Weights of a small model that answers yes/no questions on an image's attributes.
Model: 18.2M parameters, encoder arch resnet_bottleneck, encoder norm batchnorm, encoder depths [2, 2, 2, 2], fusion encoder width 256, fusion encoder layers 12, fusion encoder activation gelu.
Training: ademamix at rate 0.00095, 11600 steps, batches of 256.
Data: 203450 training examples, 14.6 epochs.
Rows from block 3 of the image encoder of a small model that answers yes/no questions on an image's attributes, named by matrix and row number. Rows with one number belong to one channel. Each number is 200 + 20 x the weight over its row's rms, rounded and kept within 0 to 999. All counts start at 0.
After each channel's rows are labels from the 100 images, of 14848, where the channel reaches its highest value: "place" is the part of the image that holds the peak. Only what is clearly more common there than usual is listed. The data: aerial photos of the United States (SatlasPretrain).
# convs1: 3x3 conv (encoder.blocks.3.convs.1.weight, 96x96x3x3, each kernel summed), inputs 0-95
# convs2: expand pointwise conv (encoder.blocks.3.convs.2.weight, 384x96x1x1, transposed), outputs 0-191

convs1.34,179,209,214,212,220,168,186,199,203,206,230,216,180,200,233,198,193,208,180,220,211,193,203,199,199,190,196,207,203,219,152,182,209,209,198,190,205,236,205,202,209,172,154,176,195,162,194,181,156,196,199,161,152,181,209,211,190,214,202,199,183,214,199,162,195,152,198,182,183,164,198,214,207,188,191,210,203,194,174,219,153,222,202,155,204,178,202,187,211,197,179,179,171,193,189,215
convs2.34,201,206,201,199,201,195,200,200,195,223,201,199,197,200,196,200,209,200,201,199,198,201,183,200,193,201,202,199,190,246,202,198,199,200,203,199,201,132,199,200,199,200,201,197,201,204,184,292,201,201,196,200,199,205,200,199,185,188,200,201,200,200,200,201,199,201,201,199,215,204,195,196,199,201,170,201,200,201,203,200,201,200,203,201,200,159,200,201,194,201,191,176,200,199,198,200,199,203,200,202,207,199,202,196,202,201,195,201,200,201,200,201,197,203,200,202,201,194,199,200,199,201,200,183,199,200,201,200,204,200,201,201,202,197,203,201,197,200,198,198,199,198,200,201,224,199,200,199,199,214,206,201,200,199,198,200,206,201,199,204,201,199,198,198,201,199,201,170,201,199,201,190,207,198,236,199,199,199,189,200,200,200,194,200,199,199,202,200,202,198,199,199
place: top right

convs1.58,213,176,179,194,165,230,189,182,205,187,181,173,197,215,208,201,177,208,183,213,187,180,179,192,206,204,196,176,193,176,248,203,174,188,202,226,179,171,192,203,176,201,210,207,183,239,201,212,244,205,182,189,250,190,181,172,203,189,192,207,200,171,203,211,204,218,205,198,194,197,196,162,177,196,181,177,207,207,249,165,243,181,205,242,198,179,194,196,182,190,226,206,192,172,171,208
convs2.58,199,202,200,204,198,205,202,198,196,215,200,199,206,201,176,200,203,200,200,200,202,201,216,199,190,199,204,201,200,187,195,202,201,192,200,200,198,135,196,199,200,199,200,204,200,203,228,334,199,196,240,203,200,196,198,200,173,232,200,199,200,201,200,199,199,199,201,200,256,199,185,203,215,199,220,200,195,198,204,198,202,202,211,200,199,245,200,199,205,198,187,186,200,197,195,201,200,212,200,200,158,202,194,198,200,200,210,200,197,196,200,199,200,188,201,196,201,207,201,200,199,199,200,230,202,200,199,199,205,199,199,200,198,202,198,201,200,203,202,205,202,204,199,202,238,199,199,199,201,266,211,201,197,200,201,98,204,201,204,250,199,198,202,202,200,198,200,191,202,200,199,201,198,206,187,202,198,201,150,200,201,202,197,199,199,199,201,203,200,202,203,200
place: bottom left

convs1.46,190,187,191,191,185,192,189,183,184,184,197,181,186,167,200,195,199,190,221,193,201,241,203,189,195,175,215,170,208,165,229,190,187,193,199,183,192,186,178,187,184,232,200,207,199,234,190,225,226,192,201,240,223,235,182,193,203,199,187,174,205,174,166,224,193,217,195,236,213,251,195,190,189,192,200,180,184,196,208,179,220,174,178,227,216,197,177,190,182,191,187,213,248,226,254,175
convs2.46,204,191,202,189,200,198,198,201,197,192,199,199,199,199,200,200,194,199,199,198,198,198,201,200,205,199,192,199,199,201,198,198,199,206,200,197,199,303,203,199,199,199,200,200,199,200,194,65,201,200,210,199,202,196,200,199,208,150,199,199,199,198,202,202,200,200,198,199,122,203,203,199,197,200,189,198,197,200,192,199,199,195,189,200,200,206,201,196,201,200,201,194,198,207,204,198,200,186,201,200,211,200,197,206,200,200,195,201,204,195,201,199,200,215,198,197,198,197,197,199,199,199,199,196,200,198,198,199,200,198,201,199,200,197,202,198,201,198,198,196,201,198,200,199,134,200,198,200,198,202,173,197,200,200,200,287,194,199,196,102,199,201,198,198,199,202,200,232,199,199,200,201,214,197,216,199,203,198,344,201,200,198,200,198,202,202,196,199,199,199,197,199
place: top left

convs1.30,207,204,201,197,206,192,210,214,177,192,202,205,201,172,143,153,211,156,191,195,205,183,195,183,207,176,184,203,190,205,191,214,200,203,179,183,198,206,199,154,203,192,184,192,218,197,200,191,193,212,200,168,195,162,193,216,178,212,200,165,209,202,207,189,200,189,171,186,189,178,191,206,221,207,187,202,172,160,198,214,187,201,142,191,161,219,207,216,195,188,198,178,171,174,159,142
convs2.30,192,203,197,202,200,199,201,202,194,277,201,200,199,201,177,201,205,202,199,200,200,200,194,202,196,204,206,199,198,203,206,203,199,191,200,200,200,118,197,200,200,199,199,200,202,201,191,275,199,201,191,201,201,206,201,201,198,233,201,201,199,200,199,200,201,201,201,200,253,200,198,202,201,200,196,201,206,199,208,199,198,203,204,201,199,143,200,208,198,200,199,183,201,195,198,201,200,216,200,199,187,200,202,199,201,200,199,201,199,207,200,200,199,190,202,205,201,200,200,199,197,200,201,212,200,201,201,200,203,203,198,202,199,200,198,201,198,202,201,199,200,200,201,201,267,199,201,199,201,205,221,201,201,200,198,0,205,203,202,282,202,201,200,200,201,199,200,149,201,200,199,199,186,200,208,201,198,201,102,200,200,200,198,201,201,198,200,202,202,199,201,200
place: top left

convs1.11,181,217,212,197,210,151,199,214,198,212,210,215,202,208,230,195,183,222,177,196,208,189,204,212,177,206,198,213,210,221,162,190,214,211,223,191,211,217,216,200,213,168,159,186,195,173,215,180,170,188,204,164,164,171,209,204,196,211,202,204,174,216,203,174,192,158,199,168,179,162,216,213,209,186,185,214,203,202,181,209,149,220,203,165,193,190,207,191,216,214,164,181,160,179,174,232
convs2.11,195,202,199,204,200,199,200,202,198,277,201,200,199,201,182,199,205,201,201,202,199,200,184,199,199,200,214,200,200,189,206,202,201,194,199,200,200,154,199,201,200,200,199,200,201,195,194,299,200,200,191,200,200,201,201,201,206,229,200,200,201,200,195,200,201,201,200,200,242,199,195,200,201,200,213,201,210,200,204,198,200,202,203,202,200,150,200,204,198,199,200,194,200,195,198,201,200,211,200,201,190,201,200,199,200,200,200,200,203,206,199,201,200,195,201,203,201,199,200,199,199,201,200,259,200,201,200,200,197,202,199,201,200,200,199,200,198,200,200,203,200,199,201,201,262,200,201,200,203,184,224,202,200,201,201,20,204,204,204,309,201,203,201,201,200,199,200,152,200,201,200,197,194,200,196,200,199,200,103,199,200,200,201,200,199,199,203,200,200,200,200,200
place: top right

convs1.76,190,205,208,218,217,179,200,176,193,200,218,209,185,167,169,163,211,187,196,220,212,184,201,188,204,179,170,204,196,209,163,200,204,205,186,196,202,221,202,161,205,191,168,174,210,175,196,192,166,217,201,179,163,174,200,212,168,205,207,163,214,208,204,171,188,174,167,194,193,172,190,210,210,203,188,205,173,154,172,214,167,208,161,166,162,210,206,203,201,197,186,170,168,180,174,185
convs2.76,211,208,205,198,199,203,204,196,208,204,201,201,202,198,226,196,197,197,201,199,198,199,212,197,180,194,186,197,203,219,194,201,201,195,202,199,200,184,196,198,202,202,202,200,196,204,195,235,202,198,172,201,197,198,198,199,83,210,200,198,199,200,208,200,198,199,200,200,212,199,191,201,208,201,197,202,186,199,201,199,206,202,203,201,202,215,199,195,187,200,186,191,200,203,200,200,201,209,199,202,228,203,199,198,200,197,205,198,190,196,198,198,201,188,202,196,199,196,201,201,199,201,202,230,198,195,203,201,203,195,202,199,202,200,203,199,200,205,198,201,198,199,197,201,191,199,196,195,197,225,200,201,201,200,198,87,190,201,196,264,196,193,198,200,200,199,201,190,200,198,200,198,216,201,243,198,201,200,369,202,201,198,191,201,200,202,201,202,200,201,203,202
place: top right

convs1.26,203,184,194,188,189,192,207,211,210,182,171,182,209,182,213,187,201,200,207,184,170,223,202,201,195,197,217,176,197,160,191,209,176,174,194,139,186,186,182,184,171,223,197,202,203,196,175,220,191,178,178,222,182,230,174,212,214,198,171,191,195,167,142,200,216,199,211,212,217,224,196,194,205,210,217,195,191,200,169,191,197,192,182,191,231,197,143,210,182,178,191,220,233,239,238,184
convs2.26,191,196,203,185,199,195,201,200,197,228,202,197,202,200,203,200,196,200,200,200,200,200,202,201,198,201,193,200,200,221,206,198,199,196,201,202,198,90,202,198,200,198,198,205,200,200,193,76,200,198,206,200,200,197,196,202,234,111,200,201,197,200,198,200,201,201,200,200,137,202,202,200,199,201,197,199,202,199,199,198,206,197,199,201,200,179,202,196,212,199,201,189,199,197,199,201,201,212,195,200,142,201,195,201,200,201,197,202,195,190,200,198,200,202,201,197,197,197,201,201,198,198,200,271,202,200,200,200,190,203,198,198,200,199,198,200,197,201,197,204,199,199,198,202,127,197,199,198,198,244,210,197,199,200,199,316,189,204,201,158,200,206,200,202,197,213,201,218,198,202,198,208,202,198,171,199,199,200,126,201,200,203,204,198,199,201,198,200,199,201,194,199
place: top left

convs1.36,181,209,191,198,193,177,185,190,179,199,210,192,175,154,185,189,192,194,209,177,206,232,194,198,187,178,203,196,203,206,226,179,203,185,191,150,197,208,190,183,207,211,205,213,187,225,191,203,234,193,201,234,235,246,205,197,206,194,186,161,185,192,185,236,183,218,194,224,218,254,171,203,194,184,202,194,167,189,177,185,219,199,169,226,200,186,184,186,189,204,184,209,231,233,245,169
convs2.36,202,191,200,195,200,198,198,202,196,169,199,199,199,198,181,200,197,199,199,199,198,198,199,200,207,201,190,197,201,187,198,198,200,203,199,197,200,313,203,198,200,199,199,201,199,199,196,54,202,202,213,198,201,197,202,199,212,177,199,197,199,199,204,202,201,200,200,198,136,203,203,200,198,200,196,199,199,200,190,199,198,197,180,201,199,271,202,196,200,200,206,201,198,207,206,199,199,184,201,200,203,200,198,204,200,200,196,202,208,199,201,199,200,218,198,198,198,199,196,198,198,199,199,196,201,199,198,199,201,199,201,200,200,197,202,197,204,198,199,195,203,199,200,201,148,199,199,200,196,184,177,198,200,199,199,312,193,198,197,94,201,202,199,198,199,198,197,229,199,200,200,200,213,198,215,199,204,198,375,200,198,198,203,198,203,201,197,198,198,200,199,198
place: top left

convs1.54,209,193,187,187,189,193,196,222,174,184,198,187,214,169,181,182,197,187,193,175,210,210,184,193,204,179,213,205,212,200,248,214,190,204,212,184,188,187,212,174,197,191,217,231,220,238,213,196,249,201,213,196,250,170,184,183,215,200,190,167,194,193,227,242,183,234,212,217,180,201,198,183,198,186,177,196,168,185,206,195,232,179,174,247,176,223,215,205,184,214,203,218,195,158,169,180
convs2.54,205,201,205,184,199,197,200,199,198,113,196,195,197,202,185,200,177,197,198,197,201,199,204,203,203,199,192,200,200,218,197,197,197,204,201,200,198,285,204,193,199,199,200,201,197,201,201,83,200,198,214,202,199,192,199,197,215,162,198,201,197,200,204,201,199,201,201,199,99,205,202,198,192,200,189,198,191,198,186,200,201,195,190,198,200,249,201,198,201,199,203,189,199,216,202,195,201,172,201,200,200,196,198,203,200,201,196,199,204,198,201,198,200,219,197,193,194,202,200,201,199,197,199,163,202,199,197,200,203,197,202,202,198,199,202,200,202,198,201,193,201,202,199,206,151,200,200,199,198,204,163,195,198,200,199,290,195,195,193,82,201,201,201,200,198,201,199,234,201,203,200,200,223,199,229,201,204,198,374,202,200,200,205,198,205,204,193,201,200,198,199,200
place: top left

convs1.81,169,210,214,207,211,157,195,195,208,210,209,220,177,208,238,204,183,223,173,201,207,189,206,205,190,205,198,213,199,218,159,180,214,207,199,198,211,219,207,207,209,170,165,181,191,162,197,179,165,193,204,164,158,182,211,205,195,206,202,214,175,214,192,165,175,157,203,183,178,169,209,211,199,172,186,211,209,203,190,213,155,220,216,157,212,167,206,183,213,207,160,183,184,196,191,229
convs2.81,195,200,198,206,201,200,200,200,198,259,201,201,200,200,209,201,205,203,200,201,199,200,182,200,197,202,205,200,193,191,203,201,200,198,200,200,201,118,198,202,200,200,200,199,202,202,192,251,200,203,186,199,201,207,200,201,196,213,201,200,200,199,196,200,200,200,200,200,229,199,203,200,201,200,203,200,203,201,206,200,198,201,201,200,201,154,201,203,198,201,199,206,200,192,200,201,200,210,200,199,200,200,203,198,200,200,200,201,196,202,199,201,199,191,201,203,203,198,200,199,200,201,200,202,200,201,201,200,198,202,199,200,201,200,199,200,200,200,199,203,200,199,202,197,264,200,200,201,200,181,213,201,201,200,200,116,206,202,203,302,200,199,200,200,201,201,200,142,200,200,200,198,181,200,185,199,197,201,41,199,199,200,198,201,198,199,201,199,201,200,200,200
place: top right

convs1.3,186,201,180,197,180,201,186,202,197,198,195,179,196,176,190,218,184,210,212,167,203,230,182,185,199,162,220,191,201,182,215,181,187,188,190,150,192,184,187,202,193,213,241,225,182,225,194,220,221,166,197,226,225,235,188,184,226,182,179,178,179,187,205,240,186,239,216,226,207,241,178,183,186,190,210,180,189,193,165,167,215,180,193,234,211,199,184,175,188,200,213,223,218,218,224,177
convs2.3,198,201,201,194,200,201,199,201,201,121,198,197,203,202,184,199,193,198,201,199,202,201,204,200,207,200,198,203,201,192,197,198,200,201,199,200,198,283,203,197,200,200,199,204,198,203,219,170,200,197,244,201,199,193,198,199,228,164,199,198,201,201,201,200,201,200,200,200,135,202,198,202,203,200,202,199,199,198,188,199,203,197,199,199,199,334,201,196,215,197,199,207,199,205,199,199,199,179,202,200,158,202,191,198,201,201,204,200,203,195,202,197,201,206,198,196,197,208,199,202,200,197,200,162,204,199,197,199,203,198,201,199,198,202,200,200,199,200,201,203,201,204,198,202,143,200,200,197,197,222,171,198,196,199,201,413,198,195,201,91,200,201,200,201,199,201,201,264,201,200,198,206,211,203,185,202,203,199,259,200,200,202,207,198,200,200,198,202,198,202,204,200
place: top left

convs1.70,202,171,165,174,170,210,193,202,209,177,154,161,204,212,192,207,186,203,213,160,163,212,176,183,194,202,209,174,195,165,211,197,171,178,200,179,172,159,187,206,167,212,223,213,187,211,197,215,210,171,180,217,213,218,157,187,211,185,173,207,197,167,191,214,209,218,209,208,212,215,186,159,192,199,208,171,210,210,207,170,209,155,206,213,210,203,173,202,168,184,201,212,211,213,213,197
convs2.70,195,201,199,204,202,201,199,201,197,259,200,202,199,201,250,202,194,203,201,201,198,201,194,200,199,202,198,202,193,225,203,202,200,199,201,200,202,156,201,204,201,201,199,200,202,204,193,158,198,202,198,200,201,211,201,202,228,182,201,201,199,199,196,200,199,200,200,201,221,200,210,197,196,198,183,200,199,203,208,203,201,199,200,198,202,117,199,201,202,203,201,227,199,195,198,199,202,211,197,199,203,199,206,201,199,200,202,202,190,191,199,201,201,195,200,201,203,198,200,202,203,202,200,151,201,200,203,201,193,201,199,199,204,201,198,200,202,197,199,204,200,199,201,195,246,202,202,202,200,172,211,202,203,201,202,332,206,202,204,236,200,198,201,200,202,209,201,173,200,199,200,200,173,196,164,199,197,201,56,199,200,200,201,203,197,201,200,200,200,201,199,201
place: top left

convs1.20,213,187,198,190,206,203,205,186,157,196,184,196,195,155,198,164,214,173,205,189,185,178,214,187,214,172,182,191,204,193,189,205,195,185,172,173,193,190,200,159,189,209,164,163,206,195,172,202,194,201,196,173,186,198,195,219,178,208,188,146,213,185,178,173,217,173,177,211,209,198,178,202,220,209,186,189,166,147,171,213,168,191,156,179,181,218,173,215,191,183,212,181,194,199,199,174
convs2.20,202,196,199,196,200,198,199,200,199,207,199,201,199,199,206,200,198,199,199,198,198,199,199,202,203,200,198,200,200,207,199,199,200,204,201,199,200,237,202,200,199,199,201,199,201,200,194,149,200,201,196,200,201,200,200,199,204,171,200,200,199,200,201,200,199,199,200,200,183,202,203,199,196,200,187,199,197,200,199,201,197,198,198,199,200,170,199,200,198,201,201,195,199,204,201,199,200,194,201,199,216,198,202,203,201,200,197,201,203,198,201,199,199,205,199,199,199,198,199,200,199,199,199,177,199,199,200,200,202,199,200,200,201,199,202,199,201,198,198,197,200,199,200,199,189,200,200,201,199,202,188,199,200,199,201,176,198,199,198,161,200,198,199,199,200,199,199,206,199,200,200,198,199,198,214,199,200,200,257,200,198,199,198,200,201,202,198,200,200,199,196,200
place: top left

convs1.19,194,204,199,215,197,177,200,209,222,208,219,202,206,229,224,209,184,208,175,217,211,160,198,214,179,223,192,200,210,202,165,191,204,216,223,214,195,205,212,218,202,162,177,176,196,163,211,162,165,196,196,169,167,174,206,195,191,199,198,222,176,205,191,161,186,162,201,156,162,165,214,198,195,189,189,202,225,219,215,192,159,203,228,160,205,189,206,189,206,210,189,182,173,186,185,241
convs2.19,197,203,196,199,201,202,200,200,204,101,198,199,199,203,195,199,199,201,199,200,203,200,197,200,211,203,197,201,201,185,197,198,199,202,198,200,201,204,202,200,199,199,199,199,201,199,211,145,200,201,206,201,201,201,200,200,230,209,201,202,200,201,200,200,200,200,200,199,183,197,208,201,199,201,203,200,200,199,193,199,198,199,194,199,200,299,200,199,204,199,219,215,201,201,203,200,198,183,198,199,176,200,199,201,200,200,202,199,201,200,199,200,201,203,199,201,200,205,200,200,200,199,200,138,200,201,200,201,193,200,199,200,198,201,199,200,202,200,203,196,199,204,200,198,189,199,200,199,199,162,184,199,198,200,201,346,200,198,197,126,200,203,199,198,200,198,201,216,202,200,199,202,194,200,178,202,200,200,215,200,200,202,203,200,199,200,198,202,201,200,204,200
place: top right

convs1.89,192,210,210,209,209,169,216,198,177,203,214,217,195,178,188,178,208,181,181,202,202,178,200,195,193,201,165,213,206,214,177,211,208,200,201,200,207,222,214,178,209,182,165,167,220,174,205,179,186,214,209,167,185,152,201,212,177,211,209,183,192,216,179,168,177,182,176,178,162,157,212,219,209,187,185,220,182,175,202,210,182,217,179,175,164,193,205,206,211,206,171,161,164,160,153,189
convs2.89,203,202,200,201,201,196,200,199,208,199,201,202,198,197,257,201,193,200,201,200,199,200,185,200,205,198,198,199,200,219,200,199,201,204,200,200,202,231,199,201,201,202,200,198,199,201,172,78,200,201,170,196,200,201,202,200,212,197,200,200,200,200,200,199,199,200,199,201,189,200,213,199,195,200,188,200,199,202,203,204,201,198,194,199,202,155,200,202,198,203,212,224,200,201,203,200,199,201,202,200,237,199,207,201,200,199,196,200,196,198,202,201,200,193,199,197,199,191,201,201,203,200,200,167,199,199,203,200,196,200,202,200,203,199,201,200,200,199,199,198,200,194,201,197,173,203,202,202,199,169,200,200,204,200,199,281,196,198,200,178,199,196,199,199,201,202,200,199,197,198,202,200,188,198,182,196,201,200,181,199,201,199,201,201,199,201,198,196,199,199,200,201
place: top right

convs1.33,174,188,179,183,157,210,171,182,214,193,178,177,184,221,223,210,165,218,209,186,178,218,180,201,193,228,201,183,206,188,230,174,188,181,205,194,191,170,182,212,189,204,219,210,166,222,202,217,228,163,200,219,231,216,191,165,213,180,182,208,175,186,206,221,181,220,209,212,201,216,203,166,163,178,210,184,217,215,198,156,227,182,214,235,212,165,184,171,187,217,199,207,211,208,216,221
convs2.33,200,202,201,205,198,204,202,199,196,244,201,199,208,199,180,201,202,201,201,202,202,201,214,197,187,199,200,201,200,182,197,202,200,190,200,201,199,90,194,201,200,200,200,204,199,203,221,302,200,197,219,202,200,196,198,200,153,248,200,198,200,201,201,199,199,200,200,200,260,196,190,202,215,199,238,201,195,199,207,199,202,203,212,200,200,229,201,199,204,199,185,185,200,194,197,201,201,221,199,200,194,202,193,197,200,199,209,200,193,199,199,200,201,183,201,196,202,206,201,199,200,200,201,272,201,199,201,199,202,200,200,200,199,202,199,200,198,203,201,207,201,201,199,201,224,199,199,200,201,233,232,202,198,200,200,69,200,201,203,271,199,198,202,201,200,198,201,173,201,199,199,203,193,205,173,201,198,201,128,200,201,201,195,199,199,199,202,200,199,203,204,201
place: top left

convs1.22,193,204,199,208,195,177,202,212,220,204,219,202,210,224,223,207,180,205,169,212,209,162,203,214,175,223,195,200,212,200,160,196,203,218,227,214,200,204,209,217,205,161,178,180,200,160,211,163,162,199,200,168,162,170,206,196,198,200,199,217,175,208,191,162,187,166,206,155,164,165,214,198,199,190,191,202,222,217,217,193,163,202,225,157,199,188,206,188,203,208,189,186,173,183,180,237
convs2.22,196,204,196,200,201,203,200,200,205,96,199,199,199,203,197,200,199,201,199,200,203,200,198,200,211,203,197,201,201,186,198,199,199,201,198,201,200,196,201,200,200,200,200,199,200,198,212,155,200,202,206,203,200,202,199,200,224,209,200,203,200,200,199,200,201,200,201,200,185,197,207,200,199,201,203,200,199,198,193,199,198,200,194,199,199,289,200,200,204,199,217,209,202,200,202,199,199,183,198,199,170,200,199,200,200,200,202,200,199,200,199,199,200,201,199,201,200,205,201,200,200,200,200,138,200,200,200,201,192,200,198,199,199,201,199,201,201,200,204,196,198,205,201,198,194,198,200,199,200,161,186,199,198,199,201,357,201,198,197,122,200,203,199,199,200,198,201,211,203,200,198,202,194,200,180,203,199,200,200,200,200,203,202,200,199,200,198,203,201,199,203,200
place: top right

convs1.92,192,180,170,201,168,225,188,144,202,177,165,178,201,197,189,191,196,195,229,183,180,211,183,185,215,200,190,171,194,184,222,197,180,168,183,186,180,167,174,183,183,228,212,201,189,223,173,235,221,182,190,224,219,216,184,187,196,185,177,188,220,181,203,215,203,225,185,236,228,210,187,168,181,203,205,164,191,191,158,167,227,171,186,212,192,204,179,200,169,199,219,198,209,202,212,195
convs2.92,206,209,203,207,199,200,201,198,210,254,200,200,203,193,238,201,200,199,202,203,200,200,201,197,186,191,197,200,202,205,198,202,200,197,198,201,201,109,192,201,201,202,200,201,196,200,185,214,201,201,181,193,198,199,200,200,51,245,201,199,200,200,201,199,199,201,197,200,259,196,200,198,204,199,230,201,196,202,209,202,208,201,199,200,201,201,201,199,189,201,197,228,201,196,202,201,199,229,198,201,254,201,202,196,199,198,200,198,188,201,200,200,202,189,201,196,201,190,201,200,203,201,199,342,199,201,202,201,191,200,203,200,202,201,201,200,199,201,200,202,201,187,200,200,194,201,200,204,203,171,231,202,202,201,199,280,194,200,201,279,199,190,201,198,201,201,200,189,196,198,202,202,201,198,196,192,201,201,175,199,200,200,192,200,199,201,203,192,199,200,201,200
place: top left

convs1.77,183,190,189,180,168,206,177,208,207,207,185,196,187,219,226,208,145,213,181,187,176,198,186,214,187,216,199,190,210,198,239,174,194,180,210,197,189,179,194,211,191,183,216,207,163,227,197,204,239,170,196,207,245,216,200,162,210,185,195,207,152,192,200,218,181,216,207,187,178,207,203,179,167,171,193,194,213,208,222,164,232,194,209,239,208,141,187,177,203,202,196,209,196,196,202,220
convs2.77,201,202,201,205,199,205,202,199,195,251,200,199,205,199,182,201,204,200,201,201,202,201,212,197,185,198,201,201,201,183,197,203,201,194,200,201,199,122,195,200,200,200,200,203,199,202,215,327,200,197,225,201,199,195,199,200,152,260,200,199,200,200,201,199,199,200,200,200,268,197,192,203,215,199,229,201,197,199,208,199,201,203,211,200,200,240,200,198,204,199,184,183,201,195,195,201,201,221,199,201,198,202,196,198,200,199,209,200,194,198,200,199,201,186,201,194,202,205,201,200,200,200,201,273,201,200,200,200,202,200,200,200,199,202,199,200,199,203,202,207,201,201,199,202,233,199,200,201,201,235,224,201,198,200,200,66,200,201,202,269,199,198,202,201,200,198,200,180,201,200,200,201,197,205,176,201,199,201,131,200,201,201,197,199,199,199,202,200,199,203,203,201
place: top left

convs1.5,186,187,190,176,177,230,178,165,190,201,155,192,203,197,193,187,179,210,218,164,170,214,190,207,198,202,189,191,199,201,234,184,192,161,195,175,204,165,193,181,192,221,226,215,181,232,185,231,225,176,197,235,231,223,191,171,201,207,196,182,189,189,216,239,209,244,190,217,226,221,195,186,185,192,195,187,184,186,162,180,232,190,171,238,186,191,180,196,201,205,215,217,213,189,197,201
convs2.5,203,204,203,204,199,203,202,199,197,266,200,200,203,197,184,200,204,200,201,202,201,200,206,197,187,194,199,200,203,193,198,202,201,193,200,200,200,138,194,200,201,200,199,200,197,200,199,303,200,198,194,199,198,197,200,200,92,236,201,200,200,200,201,199,200,200,199,200,252,195,190,201,211,199,219,201,197,200,207,200,202,202,207,201,200,214,199,199,198,199,191,180,200,197,198,200,200,224,198,200,225,202,199,198,199,199,206,199,195,199,199,200,201,189,201,196,202,198,201,199,200,201,201,329,200,199,201,200,197,199,201,200,200,202,200,201,197,202,201,205,200,196,199,202,222,199,200,202,202,206,228,202,199,201,202,79,197,201,202,277,199,196,201,202,200,199,201,188,199,200,201,200,203,202,196,198,200,201,169,200,200,199,197,200,199,201,203,197,198,203,201,201
place: top left