From a checkpoint of a small model that answers yes/no questions on an image's attributes.
Model: 18.2M parameters, 32-pixel images, encoder arch resnet_bottleneck, encoder norm batchnorm, encoder activation relu, encoder depths [2, 2, 2, 2], encoder widths [192, 384, 768, 1536], fusion encoder width 256, fusion encoder layers 12, fusion encoder norm rmsnorm, fusion encoder activation gelu.
Training: ademamix at rate 0.00095, 11600 steps.
Data: trained on aerial photos of the United States (SatlasPretrain), 203450 training examples, 14.6 epochs.
Rows from block 8 of the fusion encoder of a small model that answers yes/no questions on an image's attributes, named by matrix and row number. Rows with one number belong to one neuron. Each number is 500 + 50 x the weight over its row's rms, rounded and kept within 0 to 999. All counts start at 0. Numbers have three digits each. After the name is the row's rms in percent of the matrix's.
After each neuron's rows are labels from the 100 texts, of 14848, where the neuron reaches its highest value: "tokens" is the input token at the peak. Only what is clearly more common there than usual is listed. The data: aerial photos of the United States (SatlasPretrain). In brackets: how many of the 100.
# fc1: MLP up (fusion_encoder.blocks.8.mlp.fc1.weight, 1024x256), inputs 66-87
# fc2: MLP down (fusion_encoder.blocks.8.mlp.fc2.weight, 256x1024, transposed), outputs 66-87

fc1.58 025:509610469485563546582534455639346496499494543476510441537589457491
fc2.58 034:527536495460448533518502555512501470518467434468527479503576546510
tokens: "building" (83)

fc1.481 066:475482446575485435510437440537480496556549607527563452527451536500
fc2.481 038:525576597527607473428562562579448568475502475512485499433526425577
tokens: "road" (99)

fc1.191 044:466455468533541438521470449467506515448459628556544288462476492457
fc2.191 049:533543479454454534513503488520514476519438450487552479503553561494
tokens: "road" (100)

fc1.435 132:499545454378432575518548537470556542391543405496432514468570382476
fc2.435 061:460412403478412503601452483432550436542535535479498528560528547420
tokens: "park" (57); "parking lot" (30)

fc1.384 093:539598514456482485409532554511484545464486417526550472417585397504
fc2.384 071:472507558556572469461525528509459537498550507505463506470445426540
tokens: "parking lot" (39)

fc1.701 049:390349471496540479519570390423499486466424566445420453492492583501
fc2.701 210:529509420452425507557478511515552449585510483475560518524547555419
tokens: "park" (41); "parking lot" (40)

fc1.415 061:538559497413461517515461534470519491529501403502494586486488404444
fc2.415 137:461463587560551507465512502485441510436485544518427483488461460554
tokens: "railway" (87)

fc1.292 063:534547524476457477553503478485535495482529513514478522553515492445
fc2.292 054:492501606549553507440551500501451555423457516513465449465450462587
tokens: "parking lot" (35); "railway" (34)

fc1.12 125:519575529514504495470509492542509504491507469523566434426528454529
fc2.12 088:545534449438427529536489507516528483549465472480561497513557561459
tokens: "building" (68)

fc1.182 052:439428529608565435480517496443410487409514564521431451437374523548
fc2.182 069:514485405462410508547487464464547478514454483467550502528533570458
tokens: "park" (33); "crop field" (32); "parking lot" (28)

fc1.334 060:544491448499485657558538547515535501480585436454496612591492555443
fc2.334 135:476505571551591485452531513541467535472531528525459518467457419534
tokens: "road" (90)

fc1.271 053:517440509511527547516438392538500465546496644510470491535443608541
fc2.271 022:478516520453475570591409433423532447471432465460502491521519576509
tokens: "crop field" (58)

fc1.438 092:466452569518555547530499507495459459530418624431549537555460645468
fc2.438 037:509504430419411508522500536481556497540502467512492501545565498454
tokens: "crop field" (76)

fc1.173 069:589584440425421564514511494513590474441522437564490468439520438499
fc2.173 079:540542427424431525544504509539534472572507480494542537528589532440
tokens: "road" (100)

fc1.536 067:570457501495459545555531490511573495418492518501423395473495546536
fc2.536 185:535522406450443495555480491513550474586510473467564520518538555436
tokens: "railway" (38)

fc1.360 047:540489486483464437517471475490564464506456603593526457448514493516
fc2.360 039:542546514463458534500491509529477501478448472494532463486560539522
tokens: "road" (100)

fc1.447 468:495470547593563468470469487564449475613468583483570488543474599527
fc2.447 100:473488607556573495447523523519459519455508530534435484478455430547
tokens: "building" (63); "crop field" (35)

fc1.144 144:432469549579523453536476483541438500596432623398549515593495642491
fc2.144 112:535532430442474502536496497542529487600520477471582525484534521419
tokens: "crop field" (99)

fc1.17 073:489488472418470483539497474476558505439506401548524451468588407528
fc2.17 258:529515404447450500545487481517543477583514472469563528522529538429
tokens: "building" (96)

fc1.242 067:544412506567576483510483479544451472598490603529549447472499558564
fc2.242 065:526519467450430522535488498509533466550480461480562492510558555457
tokens: "road" (100)

fc1.505 127:503547458416443537513507519472560542437547409478457559505541389485
fc2.505 095:435405547549554448476497481420492515406510547517430481505418478539
tokens: "park" (49); "parking lot" (34)

fc1.471 064:561489537618612388398442494524543504606466605621568452500523458517
fc2.471 094:487485593548541502453516522498445524416504550540428472493498452554
tokens: "park" (52); "parking lot" (42)

fc1.60 107:492553450377446533524508535486521539450515349497474567476540371499
fc2.60 093:495516495530571487486528489527467547491548520520472540481451412521
tokens: "park" (57); "railway" (36)

fc1.719 041:468641490502572530429535519603384578548593428465506491517600507599
fc2.719 061:547550476446433533509506494526517497529447463474564485500550547486
tokens: "river" (32); "parking lot" (26); "railway" (26)

fc1.284 056:598565558585563474434540580513556499631471514508526620531466511463
fc2.284 384:462465577553557485461510511480465518429510534528424485486468445553
tokens: "river" (39)

fc1.403 075:558486501486546493492470475518504488478463436502562518407560450507
fc2.403 105:434427470528523439507506478445508501519558547490481519508436477474
tokens: "parking lot" (28)

fc1.261 114:516600510398394546500558569489533529419521436443461555525571431479
fc2.261 081:471485585552564491453520524470469522430483503521441494487457467573
tokens: "building" (50)